A small self-supervised image encoder, trained from scratch: activation geglu.
Rows from block 4, named by matrix and row number. Rows with one number belong to one neuron. Each number is 128 + 24 x the weight over its row's rms, rounded and kept within 0 to 255. All counts start at 0. Numbers have three digits each. After the name is the row's rms in percent of the matrix's.
# gate: MLP gate (model.blocks.4.mlp.gate.weight, 1024x256), inputs 0-85
# fc1: MLP up (model.blocks.4.mlp.fc1.weight, 1024x256), inputs 0-85
# fc2: MLP down (model.blocks.4.mlp.fc2.weight, 256x1024, transposed), outputs 0-85
gate.925 133:172116130178074137116125180133171130143147111107167095121114095106119110087143130137123123142118138097121132108096146109131126137073129114188107138128111109123158084117154160172083091109159142164162148116119096139163083110095162105155177145134121116102120131
fc1.925 127:101107136127169148129086137141144099094117093129135161105120098172122156083113125123109138167134175130098076144139174137104153117115137125134112115137107147131098112094137155172147136098182150143114091151131167160108069119107156148139159150137128096129119150
fc2.925 125:109128139111117104105137204155138107143126146150159182137132108099093106132113135128119125103109115145110204142108126147137090158133118096114133083128111113124143140199149134073158144122124123131152124105113108070108148146077127074102127112149152128147141115
gate.926 066:140093112149201094138139155104131158136131159108132086125129092137108136125151158170130120162117154121117142128058163114130120132096152165140116159134143144122136099126104129132131149130129114146148126139169134069157143134104165089099124111127089127120129140
fc1.926 064:129064169130141114091127163120120149108131095106087146108125144141145141155117132150130095128130172152130149132097142096116123121148125143084138133134140167114137093143125114136127138124139136181141113143170174137109121137159172108125118164165138071179106093
fc2.926 066:082131155118127160116124097169130115162085109111136153073106158124106100160124126080144085120137141107117127098107122143112147102143116108126145173062132141079161118159109179124135135110128150141124148165125132139128099116129136108110152110112108125154129129
gate.927 086:164115124124137141123103159124137111107128167145158089137131135122145091113111132143125151158120165102100095105082139126128094120142105108127106141141122127150163108111111131095135116134129144149145184141132178044099139114122067144106155116151166141148115129
fc1.927 072:161154155093142108097100106080134126106103139142110129165139158106162176137149132118122109099132132134108127124123132139145145063116151152139116142154135118117140097145155162123110100124108124154122139122125153136152118077111140133128185105219144166153130143
fc2.927 082:109184113159141100122129172061122122118124138155133137111105131145130112135088121146143131187103134126134124125125080136134114074145130130104128129147142109131096165154175090127130127159117136116063164145136129126138098120161132113124132106086081139088135118
gate.928 111:134131159172101164158113105103071110150110102118103096154096139130150170153143113125126121122155090158116134178108131095161134133112116139159122141124094100151148138133139127153116153148112083129117189096112130138143168118138146143107154120153097131152122094
fc1.928 109:146142163117144127130144116136126138151095204100132096141136135068122153122128159124125113110128146120120176117087130119152144117116128145129140087066132091135148093154194136118133116120112117124144157134140123140098126111147147132098104152163095119154141131
fc2.928 133:134074110095130130149157098110123136118112139119131092135171101133152110152143112129090127131122158134122092108171184180147129130088134165127122133097130153121163139103151126148131109100133122137140118131091128184125115118123111162108120075105111069173131112
gate.929 139:133095140096161169110124142171129088059109132130116090111151114136153106105171149120132135112119135081153076104146134152132114128101132122173141175150126161163168145077121136127106125123134119095113111093132163106109128115135133110156138134164130122146134120
fc1.929 132:145167101120079123113190096065074146125072106133129112120133140129165123155098146173094136105071117122121156129126110117129109123130140099103135099155110091146115168125156140117133095118147130107105143145125117181182138119129089140153119111125140125107129123
fc2.929 147:133136087087182114088133127135111076137109132111118130098135105212123142087117122082130158108146127104080143156197112142125112147155157125125122136111113162145143144159138111124143092122100103145121101131132114106105103144147138120104143133117145100167111069
gate.930 028:101181173181115142099118115140175125129118144137118124090135118121148146129139130157099128165165094140169144140133141120106069130137125140094114131118129142118164098143172105114158123128138141125165111120082138138169149149131134116139144117139114123131122131
fc1.930 027:149115174153155125146150132183117096144158097126148125079136184142156114115168151101137149120151122124107142120132148131113121114158123170110179142102140140101136147140138145110142145135130126162145157102063129123134109134107125122135143118062116130115168120
fc2.930 031:120146138128111127190109109082138131164111131095117144118094076135104132131158104124101104158085162147109135142144128133137139143099139129107128101136153102123171171132127136122156134101086168144116130114119108107169132132142105182110088194115116106139148126
gate.931 137:141148145145145079089138119136067124121128132111117098131100157144131121136157145150108126148130134106131121156164161151097084139118107124112147108142110103077111197120119123108153124160134109128120133143147060140128160138124105139132146091210117090127131154
fc1.931 139:171110131108179124167128114081133096107093139148112168135149098085121150120171096109103133146124085146145119105145115139187166135182145096106095108116108147154126114105104124151142149108092141146126168112139158137151150129176138092128131167126142124127112129
fc2.931 145:133112085134096100106147070128181126110130156135077146127102171148135174075140138070134151126157106140120148125106094097128111153085166096102139174133099092108134112131100118112138127100153113117137157127114102101144094104151122097166151143133094096109124152
gate.932 019:143116102114138096104091092129115116140091163120121113131127129103133155128157106123175136133113129090127130067106100152139164134131122117090134161117111123142095153126125158109136091092140125114143136127133119158148129149192176136122121106129128136147110118
fc1.932 021:087128142120116089147113118130135144156131133126127122114118127086088108121136072070105140164097145143141122088116114098093088143129130105118146165108152133137117084158165052115127093115129122136126155132141121182121163141113148143131122131135162151108130110
fc2.932 019:100154130140139164140147150116171127152141116136151107157158134168103111121127109098141121113140098079125160128146126122108120100117172078142139107134120121112088131137139079118141115172121097126176151113156105128130115124146124128098174097118194107097123145
gate.933 148:128112134151162147133088103151112089150139103169187085141069122141129127145139118164091173152152134102119123125154146130127130078111146092159127139100122194157097140145164098143131118125108152122137125110154145162130126151130158139150139168172121146177118073
fc1.933 143:110121158152165166108129102140091105124114134132168106128077110150161123157121114158104175148146132137114104127144129131128158077103151111168129124112105156147084152117176130145117147128119115149144108128134170187119101159090162123174132172116122115156141088
fc2.933 120:128096094107146119164119177055180118119137125112108119104128145127155122112093145118138116129153123139084134146170091139193080131118089117152126124123136125119100146093144115091127131141139119118117124128100117104094167144109161103083126097157118149156125136
gate.934 024:108123115148118141119132137135113112166111084152137155089125149136122142100125219150170128161123124111125124116129095147131070148189156162118122118166141062138115113132129122121145112114119133156165093156094115141146133140132154147130129137149112124145157113
fc1.934 022:136119097136095108136184137103118116141148131133128107099132124131127116071116143133163135162157116126149136127144032106119133133136139138137158138130152086156113169179128164123119105146128151119130112112149130139187118116110153155184137145170126213108180159
fc2.934 023:117132132125134131173142112105132142153170128115123107164090123132109189152127140121088111085127154176138149142130156075126115076142165133120080093135121169121055113125107121120130107155148122131119145113146111136101129132084119136069154143159129116126093099
gate.935 127:158135133187092108092133144136126131119120137090095140133105121130121118129121108154157133125135152164113100109150119124126112137196139160126120125109107097149136119135090125137100131132129065148140114131123141135126123102131094130231136129155111131106156136
fc1.935 138:107115126105100125150118168116131095112083145123143120121149130137144151140140124131152114130148108141153131107111110106119165142101116161089071169141116125117135092157141111129129126150106097137137094132131133079112090142166123127185098124123115116088150167
fc2.935 131:114153095141091115146103106107195146147094139161150122126145078134105107109112124134139139125126130122114136164121112130120117154147147098146157082099153101130108148132121113151117141108101155118141144136162110123122137134133143147079122112159123083135115153
gate.936 147:122118147115083127132130073081136125146122136148125137159134172141110135117095133112141143123116169125110148159126156145101169122141123152122133096125103154119123144163153131126111156129142113075117141117108110121118093096129160139172070100102128155119117098
fc1.936 144:133110135115083139101136065107149088134100102156112197142128160120134167150079125099148178105119164134116162131139113130100147124157129170127139125181132141133134112091137137094142140099125105155139121116067121118150133105159165156110130110123132146156140153
fc2.936 136:122098143142103160105101118098167127133143098143128162108103150076131149107160092134172101134165114144168130112112147123118133151108080064099133095086115117148127039164117170134145109127135116116111090117136130146110088153114111151154138162116127142149086105
gate.937 169:142122108121119186136076098105133103112100048130130110109064103095137091122130132129091135145132140149134110141079107117098142199126143120112143127140131103110107125095115146098139185111140163093056100138145119108146097147145110107127124154151111149172125108
fc1.937 155:108114116128136130149115120149107136145104116145115112122111144154111140192138148169135156114111146113118135123137152132143114118123132100127071131113106127128099129150124140141123126164171139107138165179123104116174143108094135112176161137071107134108151132
fc2.937 137:119116202129111162101146105110128163136133122153103133120107106155186147115109113150131163120127105162122105121115130122127161121127133138136119156185146109128156127126100099122160096129152113127149155090101111118120140133142087136140155157111144115097101132
gate.938 086:153144170164187098174127174129114127143092109128126170128113130116119115114138187050105110129147169142119122157128113132102133166107119131100127077142146126135100124143153127114162142069096137137130103108141139159127152155155144138136104120159096124129089099
fc1.938 087:162175159122132116158069203151095131141105181129129168129151140119118097144124120090130117113153137111095118126136131151094114168097151107068107081139133115117115156119141122118139124094105156196154113098125123125129180162115145125125151112141121161150122109
fc2.938 085:131156119095126130113159108165115132114136161172111120099112117112142163141130135151183142121104148167116111103089148056135126130151125116147121146109094127147142138147146088119130130144106142116141171104154131154114067141137095151147090138133133188134151146
gate.939 048:120110161099107106109116115134159159132140183077178118129183166131136154124119076135143130148149136152105116133144140173142134174101119136123141143128130083118144131125149069121124086116092096149136100094120132133131145132138137115133123143177110068120166143
fc1.939 044:120136119137126138128132104110090123115082058144112132113094096097113126138146169115117129127144062094135156153118103121079132094150164150134134166117078136150132106129103179126138122114139163128141108156153089149137132136139122137128128127103116161140103151
fc2.939 047:125093095154102159106134150104146167153110073142121130121119130150125077132118151138098137123136126140111122143163108135117098094111149111051136133097132128121133129128126123171084156124151101123138131111090125169122137100110132165152114134142152100166128106
gate.940 024:133127134142114152093136144152143168127105180149122156120123144138134113104181143179125096150138109164129107157146133110135151140137092178122148085120128175096101108149131125119147140149139118117107140142172124112174092110153215120114104125148119156159092045
fc1.940 026:139182130157165086145115050110134111149118094131124138104110128147097111155129154116071134136086132137120132116112129098132138152145148133112130151107155098082090145178116130142123134149168155109120166143141113100140134145152150134134091160134130115159105117
fc2.940 024:125166156131160146120124101126122083111108141121106174103120097135116173153135136146139131106143150096097127158147138111109134099130104129141193137127132154058115157139157114072073146165104160098119132135109121133137144137172129110106126147177127128134132133
gate.941 035:138164141181152113143098125123118129104146167133093174128148116144116101115126113136150119100107101178134139166115100149112095110123126089095135164100163136143142130134081121113037098126122083126139121137100127106124121094143138169142146135161144165175137115
fc1.941 038:144139146105074135106127115164141115093121124174093152119116104137090162133120121130123155121126112162122149134000103115108129104125147116139140097156138109133139134118099121114116105112150125118128129127098156098121108122162099151163156106117145098142097151
fc2.941 039:095084154088114155143150138119121095161100109116111105136060162124169119097123155123138146128134160103140108100136135186142117125136099164169129129121117121149129156069090137160190177144151144137199126154138080114147161131145122159160150158057149135127132136
gate.942 024:125122149131075142129085119114112136169148132128118131172173131093192105112111124124147118126142165110130106132143115138092124109137144132135124116135085135065135119126140095129145109143142131144132147154125167125095101139148123196159138156099102124119128146
fc1.942 024:131143127116147130151143145127130147129094130116116164128161118181096142119145158121161161132125122146133118162084049122163092120093143170110152137143076106122174085160136143081155111073125129150131126116123119125118136101142133083117102110106156106105160154
fc2.942 024:100098105135136164178100149170110081141121096177075127122192130112126119123139127097136122122097127143150124215120092140137112145110148119120128152152108078099144094169133111112129133131165132168136143138109138142112131128152130118130080121136135133154111119
gate.943 078:116141124136149105134132141091114143152157122134143105133120145080166165114139122147106140118113113141141134143133152128137135170170133161143074128131163118121129120147108150151157085073134127166135105105135122134142186141128139146107131113143132148092140096
fc1.943 067:129146142130140134119149138141128129077125136122145144127145140189050131120133129130139106165140146107119122121126108133129114129130155129107136117130122111126115186084125107131116160147131115127141128160115111137049118114139149087132113141122117129145114121
fc2.943 078:146143137107148124118137142128133144100148172154173127091137143145114095153118133150147147143108132133140132102098166133123112167142175127120142111141128138078116090127091070132150148102149126113135112151164099135107139137128099119137119166137157142069121128
gate.944 114:147134121137127110140119142143125160153182141114141142126095135105131113102105162120121171130148085122131120126107149108130120127137075146141161128123138141127087136137154121136137185120137116104123099153124123156129096100128101122159124106133144143163118126
fc1.944 123:062115121091118174133125155118118098134095142108101158085160128101149149102135112146154119160103100173145178136158082129154143126133158098148145130138155146145156112115087119144147116153134123118125188113116099107103141122120142102106146124134133108134136157
fc2.944 122:070122103133170089125183113119131116126137106107108101116145103141141122117106120108139156142131113195136100103069095103150101145147141122140133135168131138140144116127084119112157149122105103141137163127143133119096148134145160113122130121122146129059096174
gate.945 075:136155135140150097121134086125075139137108153111117136116106104085143133126139083142155112178140154131133145164152129144139050154124134098100141128087126128127117110131114162118099115140177133109126196106114131112122159098093105136123131100168108131143139116
fc1.945 082:164155102102137143108120104109100135153128152104106132112077127155159157130107082136130122168154108132119140155130093123132106112129162130100151145087129115137107120108123173108106119188165129124146134083119135120142125033105086124113144108125129123132150155
fc2.945 077:119166149135105146174130134147135069115092143170113115107146134100119135127125118086119123126125162150110143135125092142165178133103137146076141170150160159119128114161122108093114142141152151141124103151143121116129134133156153130132137049133183110132133122
gate.946 050:126139158133100161172124180154102169113116106130167084134141133128145118101131076158160152148130093141159187117098131108151158143125106126128152121152072134124139135111150141143117105138135064098138127109149130094145136130165156121130080148141136094117116111
fc1.946 050:141144116132152104108160076087150132147130144124104156096142135110106130132129163094096128112111167134128096151165137123103096115116150129138113106095164084132119162151135138101112129133149171165115135135115112165129102173109083153142154119121103152140121154
fc2.946 057:157111151105125119132134127125062126121112130101113121081136105109140130131130102166148156133133122127125096094132153140152083110136140104110170109139152133150159133177103115127123130161083147156145115136128102155118104098128133116112132104153138132102131093
gate.947 084:139172111159149142103112138093138120115140121116127131123119137110146154124115150129159127094100103110131096101151104115147127130134150108144152150141111155132106117087109114130132146156128167121137118126146146103090120102163160128140117106101078105136111135
fc1.947 083:130173125121102151113121115123141125126123119160176149131101133089126132167128164153124137120113117117142130120196146131162128152157153123142129093138082125113115112174121140134141133145134117118142086114149128117082103141152158129121129111126091127125122120
fc2.947 083:134148174098133136123125130172128139128122118136153142108096118104135148144142132128120136143120101116120121100148134106130165122158131193150107092124098154083129088156133157118100118093099134158063093139118125187101151143115103120106129115133118127134147120
gate.948 083:122163121111104125135120116112144138138149138131117138154098144147131105136100125145112068142116113124139151128140158125152170117146118106203126125151128139163141095101142140120088124103126074144122151146131173092106148149126116162116127086132160107151133105
fc1.948 081:111171140117116151138079122122131118142121148119111147139126094135115098102135107149083076132146139102125136144139151107124186108152106135155140168156110171170192124107150133108077107149132095146105159108125158093097124156097123139131142047113160101126111080
fc2.948 097:132147125118112140122082157114111108098111036141110146130127138158117139154159103109115147124099103064113087126090152089157130104142104121149140162099125106108128130158117162124127119100132169140150143133150103118141128123089100118128155149096132130153184131
gate.949 071:123111118090135131098139083122139114142122099133149096177142145113068196146146147105079141131120161133092123166136113127146126146118105090134118111098127137157134149165105195123110141106111140151094129142166117123116097111130145172087127117112139092143113118
fc1.949 071:130122136158190085136141145129121101152150125143124123095129161172192122119115127149140071137114120146134115076164147122108083111167137154117130154161148132091150116083165126157119106141142154115109129132106122129130136181107107123156153123147104144122165150
fc2.949 071:105109147114104108134161102152182127132101108141120119154124121135110128127132123143097137093127161115120143160113136122159100141141141110141113131089137137130140115163080142125119129110109112153137109166162108109124149090154140171126070126097124161134099140
gate.950 023:134110124131109098107132130162127137138113143146110162160148104122105114165123151127114131120117139093189129123128137099142116142125180129124163127174097133173154147134112088131139134122138131113105111109108117159133131132133133160142130110150144113143113118
fc1.950 023:114129136094104147118118143165094134142086157137094133127159112091122096129120144123148153121109143146162182099100107143119152159170147096129107098121142134162146112121140078179157132142125125130114135135114072141141145143143138097157106125113132162124126133
fc2.950 024:120100210133129117126148158125134155143096185159083135108181133141094118172139196152178127114129130143138143125114104112084090132115142095121171127168135150163103102101167067146108133110166110102124137144117124136105134132119111161106108140153140146114123131
gate.951 026:189117128068101141132136136108138126144131096141141111128113109140125181123129132138097133123127082113133115135121119184133145093149163128143106131145124095142109133126116129104143137129100134133119077155154132133117183132117142112125139146091148129130073123
fc1.951 025:126150166149121158138143117128109164137138118133135148143116116143145176069116112108127129111100118107131064102084155152099135123119229140130130107128096118113116099095132132112141133116097116097177155115127135102117126113082184130147109153114142117109129131
fc2.951 027:120141137124118211124147139136148107151106157149124158112106105130118111140129112105124129142127141105116144116119157160096139144095108122059109073121128142092152096129112173117080128115131113152161145109140143149158092125132153132128035147106115108128125141
gate.952 098:069109145094123153084163116142118093116131096143201143113128174118110140126156140134154138098086106143136145137154089118125110138148129138115167123106125127139104106191163122111121135115150105135139181093115110075110143153116110166137168170126164127150131081
fc1.952 099:134143135154121138141105127095130133134138129118127140144110090116177138148087128103119118123172150102118145110137157123140103129075131063146117148131135115124127170073107116124093124127116121140113088137148139135122136121140135087148093097109128122116137187
fc2.952 090:114128140142148120151125139166124120107137131137140131141128145108158134173099142129157100065145101098121105118134121159132117107127113107111099122129113116146123125118140120141118128099127126149054128133177119114121109132090126112141089128139138126122114143
gate.953 095:117118147109143119104102129136140100124155119142133144095130128047107145117142136152148131152105143101136160129152142128114118155155127134139110112143124128129121141136134177089183079120168109134122094140114181084157143149103183129131132098114166127124111115
fc1.953 093:145116100127136124125138116112104138151121128141123145132149165171128091116124115069125073087187077152117094110121119140136169113102126106118101118092097131127168134131107077138086145115078105159152147099125130174134128137137104126130138142113147103111144116
fc2.953 101:142129051070118140150115093149119179112130116117120132124143160103102094172117189124094136089128117107137147102115145127141112135090138131120144165160167133134150120145119105151147126149137163114161146100150115090118126092136187131113113147150104133163106136
gate.954 018:122131139123147095143149111114104125138156138128154154144119191153126132130184133114132135136121126099111128115096205137087110096158122131108146083108174112151130126136141141123113143169178127033126116116083129146183137120118112162058111143128111130101099155
fc1.954 020:116129109165157128134121166064173104126112158130127125114116140118147138129129124155096136114130156167130111114110118123147134167116126121127143113142118110133118138164166118094123131147131130093138150130133148129145080118120152130111152076125091108126109192
fc2.954 019:105129114181119136130119140073121119122141165133133164109066144116125127135133117133162108170129143093171129136097123129144148110136100133201153214178123107130140131130145115130108109141136123100114130112107091131127100097117154129156129127109098124114123170
gate.955 129:166122150129103155119125165125132116116138160142168138116128137152157095126141086109124118129166119174142131177138096204135128131135134127081133163137118152089116102130136104095132126206141113162140087099119140154146142111138103111108159089146160151121087115
fc1.955 137:180127140103078116160092109094168138139136156157130131118171139116111084138115125124125130142124157133144125155081085142157114130123104123121126123099155085099121122154088131118131144150101132129125128144153083133115146109109133107128224092145100094136162159
fc2.955 131:092120147125087101089122159100121126105046144091149129145133126133080154147133119082127147131110127139156123108136084091115206154116123132097121158139118150120133110120127107115097117123163145092169132118135106129129118106125141146162144126169145122152156111
gate.956 145:092136126120157122098139113116167114117165130134163143137077118132123119124093126202106129133124122125129110152136163196099079110134145163167107157108094122145108080135094126137136106104132120127146129140101100142123123134138127134141184143102135122176097139
fc1.956 126:137128133165124133134113149168108137127105129124141067114132141098150163121171096125157132113141145133078118086094132057148133142116108108105115103131125166128086150089146159118150177124103070160127122112145073147135151147214126138120142139128152120134127145
fc2.956 141:102073143098125135127125150122106148142137124144106129113146093137153128106125148140139139099116119152136162139133122122118119113100139155125133152164140114129135129077119129122128145124130154125125120152171105070140056147183135159114105118098126114181140136
gate.957 026:100070170111125162097125169128129129129114128120089110131113160116152130112134120155114130185112139129115124140137137134100140129191141145108113115083094128158123117104118142118091116126117136142105117102096112150118135141110136136129140094160135102131132150
fc1.957 022:113123167117116178143121141134108117173124102095131130110137176104156139084104130161128143124174121122145155128092115087127097128131178119132137075119139139139093115148145141162127120103162145100140111115118147119097143139117101184161121125140140092120152186
fc2.957 024:169158120137149095168127130122138144118110099118109110137118136127146128118103151173123108121129145128138122118131098125108138129111152123117111141117124136169106165166103131136130143116103115118088137115149148108090130145155100165168115109115134137133112171
gate.958 146:134147121121105087132124104075150124122124122112119141126141155121119140112155137155081124114129144148138118140135144116148166104089128095107128122126094103133098088137135129138140086109109118170177152149107114092122137141181127145117109158137109127120115127
fc1.958 145:131107132123157132165126114142099125150134101130114093142118100138145126183102081123155093136134068123123123125127134164129118161128148140133129114157145156131148118150166130115128140090133140107131111120159175109111127097112158095157138119131129131151140151
fc2.958 148:134176148090100100093122137167104116145142094147102147190098143091120104122186124123137139128124136159108125121148107143139144108128130140133087141123130090127078084137142125143152149158108107181110126114094124140183144135188140149133081122130167147054092160
gate.959 045:130133124104086136156143093137142166126104136137120137103143138104113104142143144140099156144090151108124139119154102133131133122115136084128125160148127120096115126115157154163133120117148094116138102102123075147146119149157127116135135099164126113087094104
fc1.959 041:110108136128202130153117130128138114134149104135116135153112098161135153150114115068143166167114142136127141104095132127108101128166101131146121095141140128119152144130114115124130155138113129136142129169109146108113086120145127166101096149125179092173162180
fc2.959 053:109093124119124121115112132127153129124129140121084120107120127134130115123130147123129150115151089113108207077163121119132144156111099099084110119153137139162127185136161125179157130116150104122202096137135144113133107112174129130126068145156170166096104132
gate.960 126:149134098112077156127134135115134113103146118161165127108137183094090155117139121090160148146107144115136105137058131160111133141132117110153091121107144109120144126127149112144111103121108107133179142110115132145145126152113173130127144132156135131134143121
fc1.960 123:149121135122079124125144122112115054144115153156128131054166146118128150108122119130128112124091129109145155105120133120119115120132094126171115132104178128116184123096095124146150142130125101111154171115096148117124113132107126127129134107124112115121145119
fc2.960 133:132139139118156154121124097108189079140164169082103058120164124106162117104170106127110106097115114161149101103154129138078158149134109116082108119117098113123126132133136196111141161130151100092127126179133101085121128134138159072140111108126140156114132130
gate.961 075:141131152120133111171097131131138099119132117179111119123109135088120142095134110106091108162093124142129111124110130127101138112119124096110152118137124156161106097129061125106127096140092130163135109128127131145121138123124206156169140118105157145129180119
fc1.961 071:125129146069158121083145092093136113096108163125130113107139138126143137122187129163117163132106135105092151150096132140152103137107175140130143115106120108096102123120107109146154140117105147125094127176163121129099094172174128069103126125121120121120110128
fc2.961 087:142114085140128112124130143175144147115157127129151109105089106129146125083149153106101105135152064129119137083120129127113135114092130123114102109116130144087127121133125109106174124148109115142147107124066112120146090130139208106110151125106124164153126119
gate.962 076:116137123103134186138126098101163121118127160152144141124145102144148158128139135107112123156139105177120166096131118169089144112123162134101149142105152146149111125146157169126140119066167097091113153082083178107133128092111119150135131120088142148120075123
fc1.962 083:132118122164104106121138125086127086114153139123107121116132132140121124114115175097159147133140163107075124186131142090133151163130155127093123115157130090139129125139127059110159155137165119128179090161112150160115092179128075144111122099143096113169087155
fc2.962 080:144118171088115165091117134109091101141166083132138148116148184106133107196126081101114144112139131131142128083135151143169102150142138131152116125114108140118157119103090152168126131120182120083108101135134097091162142103147117157127141159125133140123108091
gate.963 152:150165122146121146137080063139098127103106145105104148125086131134124118151123136145129125141093182129142124114130143134121164166118095116123118102103090099125118110111127100119084130117121115087112162125155120133114154113172127108134110174134082069053101125
fc1.963 150:137135177149129136136130131171103132129131125158141106126101125133098132111089107162135130131157178128178150134141143151162142141143129124152115108107127146087120124120118132091100142140163132202181123101105162117119099068094128129121142135183117211095161086
fc2.963 142:096151119160109147140147158147119159101134112128163139171129117109138172109082098080163170113149170129133142135133144106107145146153132115116133114109125118133149118121088157125139116127133128133144082129114095040092111128144132157127114108094101151092167144
gate.964 067:113112152113112125099138107143131139162154092176134132167113115074150118135128137130069105147154144109138131163126144096121126161177175153191170146142123146090113116167151165133133124162094125111080129092125096179096150131144105116139072145135112143130143104
fc1.964 082:112142132126118143141104152153128137114096177119106119152161133073124125138135089111110066095111133136120112070128100110124070091113124115122125058132126140125157161116127148125164116117114165122124109142123123100140131133112159147096139098120122096150116135
fc2.964 076:141120164121085160120125130134098123143124111120119162102087110123101095138134151144131128122131162095164124115125139099100121136109196106126159145119129109090122163139132157141131167123125138091130132095140133121129125096183134149144125122098108111084112156
gate.965 128:136132132136153116120128134138115123150157114088153124135126136101133113124084142124116100135111137170103126136147110139125185098103088116105100123130137120133137157131132106116122130134093125130108101144132096132159102117128112147116126162128148120113105144
fc1.965 127:177146147132139094130122154129152132176127109146148129121163152105131161156093129110135135157100146103113149096058153105136130127143122143137137127068145165133123154147138105123120131132131134104136127128153113100136124176068143147157124121143149094151084127
fc2.965 133:113144123145153179140127135133094158130073133125136154126171116155111114121147166152126125141092093136114094149112158118091141106088105128140093107088117136141130154120109151154133167154135134154074129154128133075166104072141153109099155137087154137096135136
gate.966 084:117132127146122104156091125108110140146145136153100107139144080102104129119125105129131120162102159135124131137124121146134128158092123161147159091169138073125126127174134095110120120156121111098067146122117073075084115131134175146128104148130130102154084099
fc1.966 091:125134117142084155116155132144130105110132109118148138113131146160170114118132150154157115100118127086131116125116170093154112102181124105097145158085114126108131113137125145113128122109122119139129114127135162139145138091086120111128167085142128153145170145
fc2.966 079:131145082114089148079152113125098107119122129122121129090086073127105100094156146157146118130083135160143148105108200180141116082095128120115139137151143081112150138152123107086114062112136139153128121089143138147096113127107112121152112111112123110121138096
gate.967 051:122145179084150147126076137133159127144128131107148077133142096110159198101038122148154166145121160140111116175097144120129083084133136142144170183136106089146139100133132099141155142148131117122100167135107136133145108134090132099189106111130063117113074195
fc1.967 052:133165151098128107119064091095191136115106107133126104138102128106144210110092108145152137158115134091119136169139121116146104106118126115129114116132149160151125154126131132156148126145129114140099160176126105125128118130105155109177122101123124155129133131
fc2.967 050:171109100150091130154159107129122118116138122126135121103082129121101129160222088160142115120192104110115117120126119148126135129149127140097123064150128148143132162127072127117128120117132141142102132131146122153137160160102109105139153157129173104117129103
gate.968 094:150142100138153150139193146120135136098144134146145146124158068161089122121139089134091120130171127155140123067171151160115116106155128139128103170142063159138122114123124131142122099138120099120153110135159110131133133132083105110104117088128099128151146134
fc1.968 100:124130140140124151126135144103107130118076114091146168104145133139150139149149110161132100157137167130156095134064093100091112118101152142109141117144113093139136134104120143132156155127138087128131160116106154141092121139140111112120146119166132121094128135
fc2.968 098:136077131145126103123098125126119095138069145072104154135124153153128104077130118139138125098130117115171130096138156130150158067145131159152113122131130114106135116104103138163134101123159104143125174141125106123143132145087139125119106155144088132139117103
gate.969 028:107155144123150137115150110148176153124112125120118122177106112123110134172162169120149120143114131132086133093124110142122128145148117098143106145077132106110150084121129115138148106135144123089144122128106122137161108128172174179089155155100132114150135125
fc1.969 023:141137157133130154079104129144129132123111149077162128105171126121120118128154132089119167089071123135108086114136100151148108146157174126106161105100133097136150128133136070122059138124069112168105140121122137151079111139088125123135131122134135122148140111
fc2.969 027:166159149124126138107108195155143114112139123131132094112057133137125170160118137141152139102140124114081104135141122116115092111136153156139153142109092120167144129104154124123116128168127116115110104096120138159127094137182140138137127129151109114165165119
gate.970 020:124129151145137145130127140154100106086101110142169137129157143126162108124126109123116147120156143135137121109124130140141093126131133092098083126110095115170133130139123078124134125102118130126128113138166120097116161127108136118090194165134159133130136126
fc1.970 020:122143135126121118086082156141140150102147116137149129153132134119122104188121111121070112148130100109133087137144094119120124141083098230127136116147166133085095119126121134129117102125164148137124149094093128085090147140135130154083120124101154110116125100
fc2.970 021:090152122138131131131110148137169094097129142146120115164104113131106123148139136166118123078137155211132112142101120136136129119151160149123116097094139150144125104130147136125138109088139111111113148134126118111133144152173111168103110140125198095110166103
gate.971 075:146150122155129148132130167136164115118113119130157145134144106121086104105140119135115144128137114142172140154154124126138151099114129107108134145113120100159126129134191134086117114120157116099124109106148128092101088126149115150123113162114121110123164123
fc1.971 068:140123121134123151134106181161163196148143137115139147162136116064115097129108102099124100122141155122131117123157138113134114076152127121122134129133164125164125105148167133094112125145113068107114118101160130078133102134120096120141127117146086122107151140
fc2.971 093:141137125105076119114105092125118104117142109178110090094114130122130135130136146117100122168151149147121141058106175117138080140105142129173116135105135131125120100103150160133156126128142144112150132160100117124115083113153110124108155135163145121160133121
gate.972 071:133123127147164141163137160118110123153144139099141114120085133127065169145153151148128108125100132121126113122111106127121144089103096097096123131164133150108137062182123132126140118120098089100115142123130126199118133158122139098136099173138108133138143162
fc1.972 081:133123152126202104135125167136147125156094112121131089127120128111126194140134147117113145151096103103170103096109144141105141127142133114114136148157160135146135095117095121117144110125130141080122146147103088163109119140132117131153137117151134117125113139
fc2.972 079:120151112157143132097137123126143139129133155151172104169162095099162152134146146126146136161067126143112117133126135153128108118139121135085109116112134132149169133118139105118171132141170135119135160126137174123129121162116122083094097161147142105146134080
gate.973 180:161125143074120157143130154112126152168089103146133154141116163174152138127119160138108155114118119149147117090110082098122156119101088173144127142126163136148149119127081135133125101118131117154097107173122138128116122107094125153105139127126130114124127139
fc1.973 170:141117165140105108150111122167118154150157157131111153117112109130102130113107160124137101139168130125125113175103115119128150079122116152100149149130121131201138126112087137146157079088131112095061078127132071184133136134140155108133169125117142135204144159
fc2.973 167:146117180159191135123146128131124092100098117117184115101141115066094102155132146133161147126145092130132089085134140138141149086161150111133115134114118119162125125133123126145154163130127101122142143129133122115109075144141141089138110142139124128131125131
gate.974 034:150154167121118135120117126119125088121175078108126144128118080085143163136133102120105112114130147142143131113118143134120143102110165107113145126139119171066115121116102135100128083132105137152129125163133130130133146111136117132139133083100143112141150122
fc1.974 034:090071138146106113105129097135149130073125086148087125124127112133126136134143127112044113117146119097157158114072149127135163111117148103136138132100102132122113118107143116116132118153132121134119102173123129148151180127117120155133121136122128051132116095
fc2.974 036:101124123164137141109132111177154082083130134128143128137137134136091143132116101141109080109101090188159133085150146123113138113104157137156107086108145166115144139123115104131146147097072154148141125101126147159106161112095123138160121127134103073124114124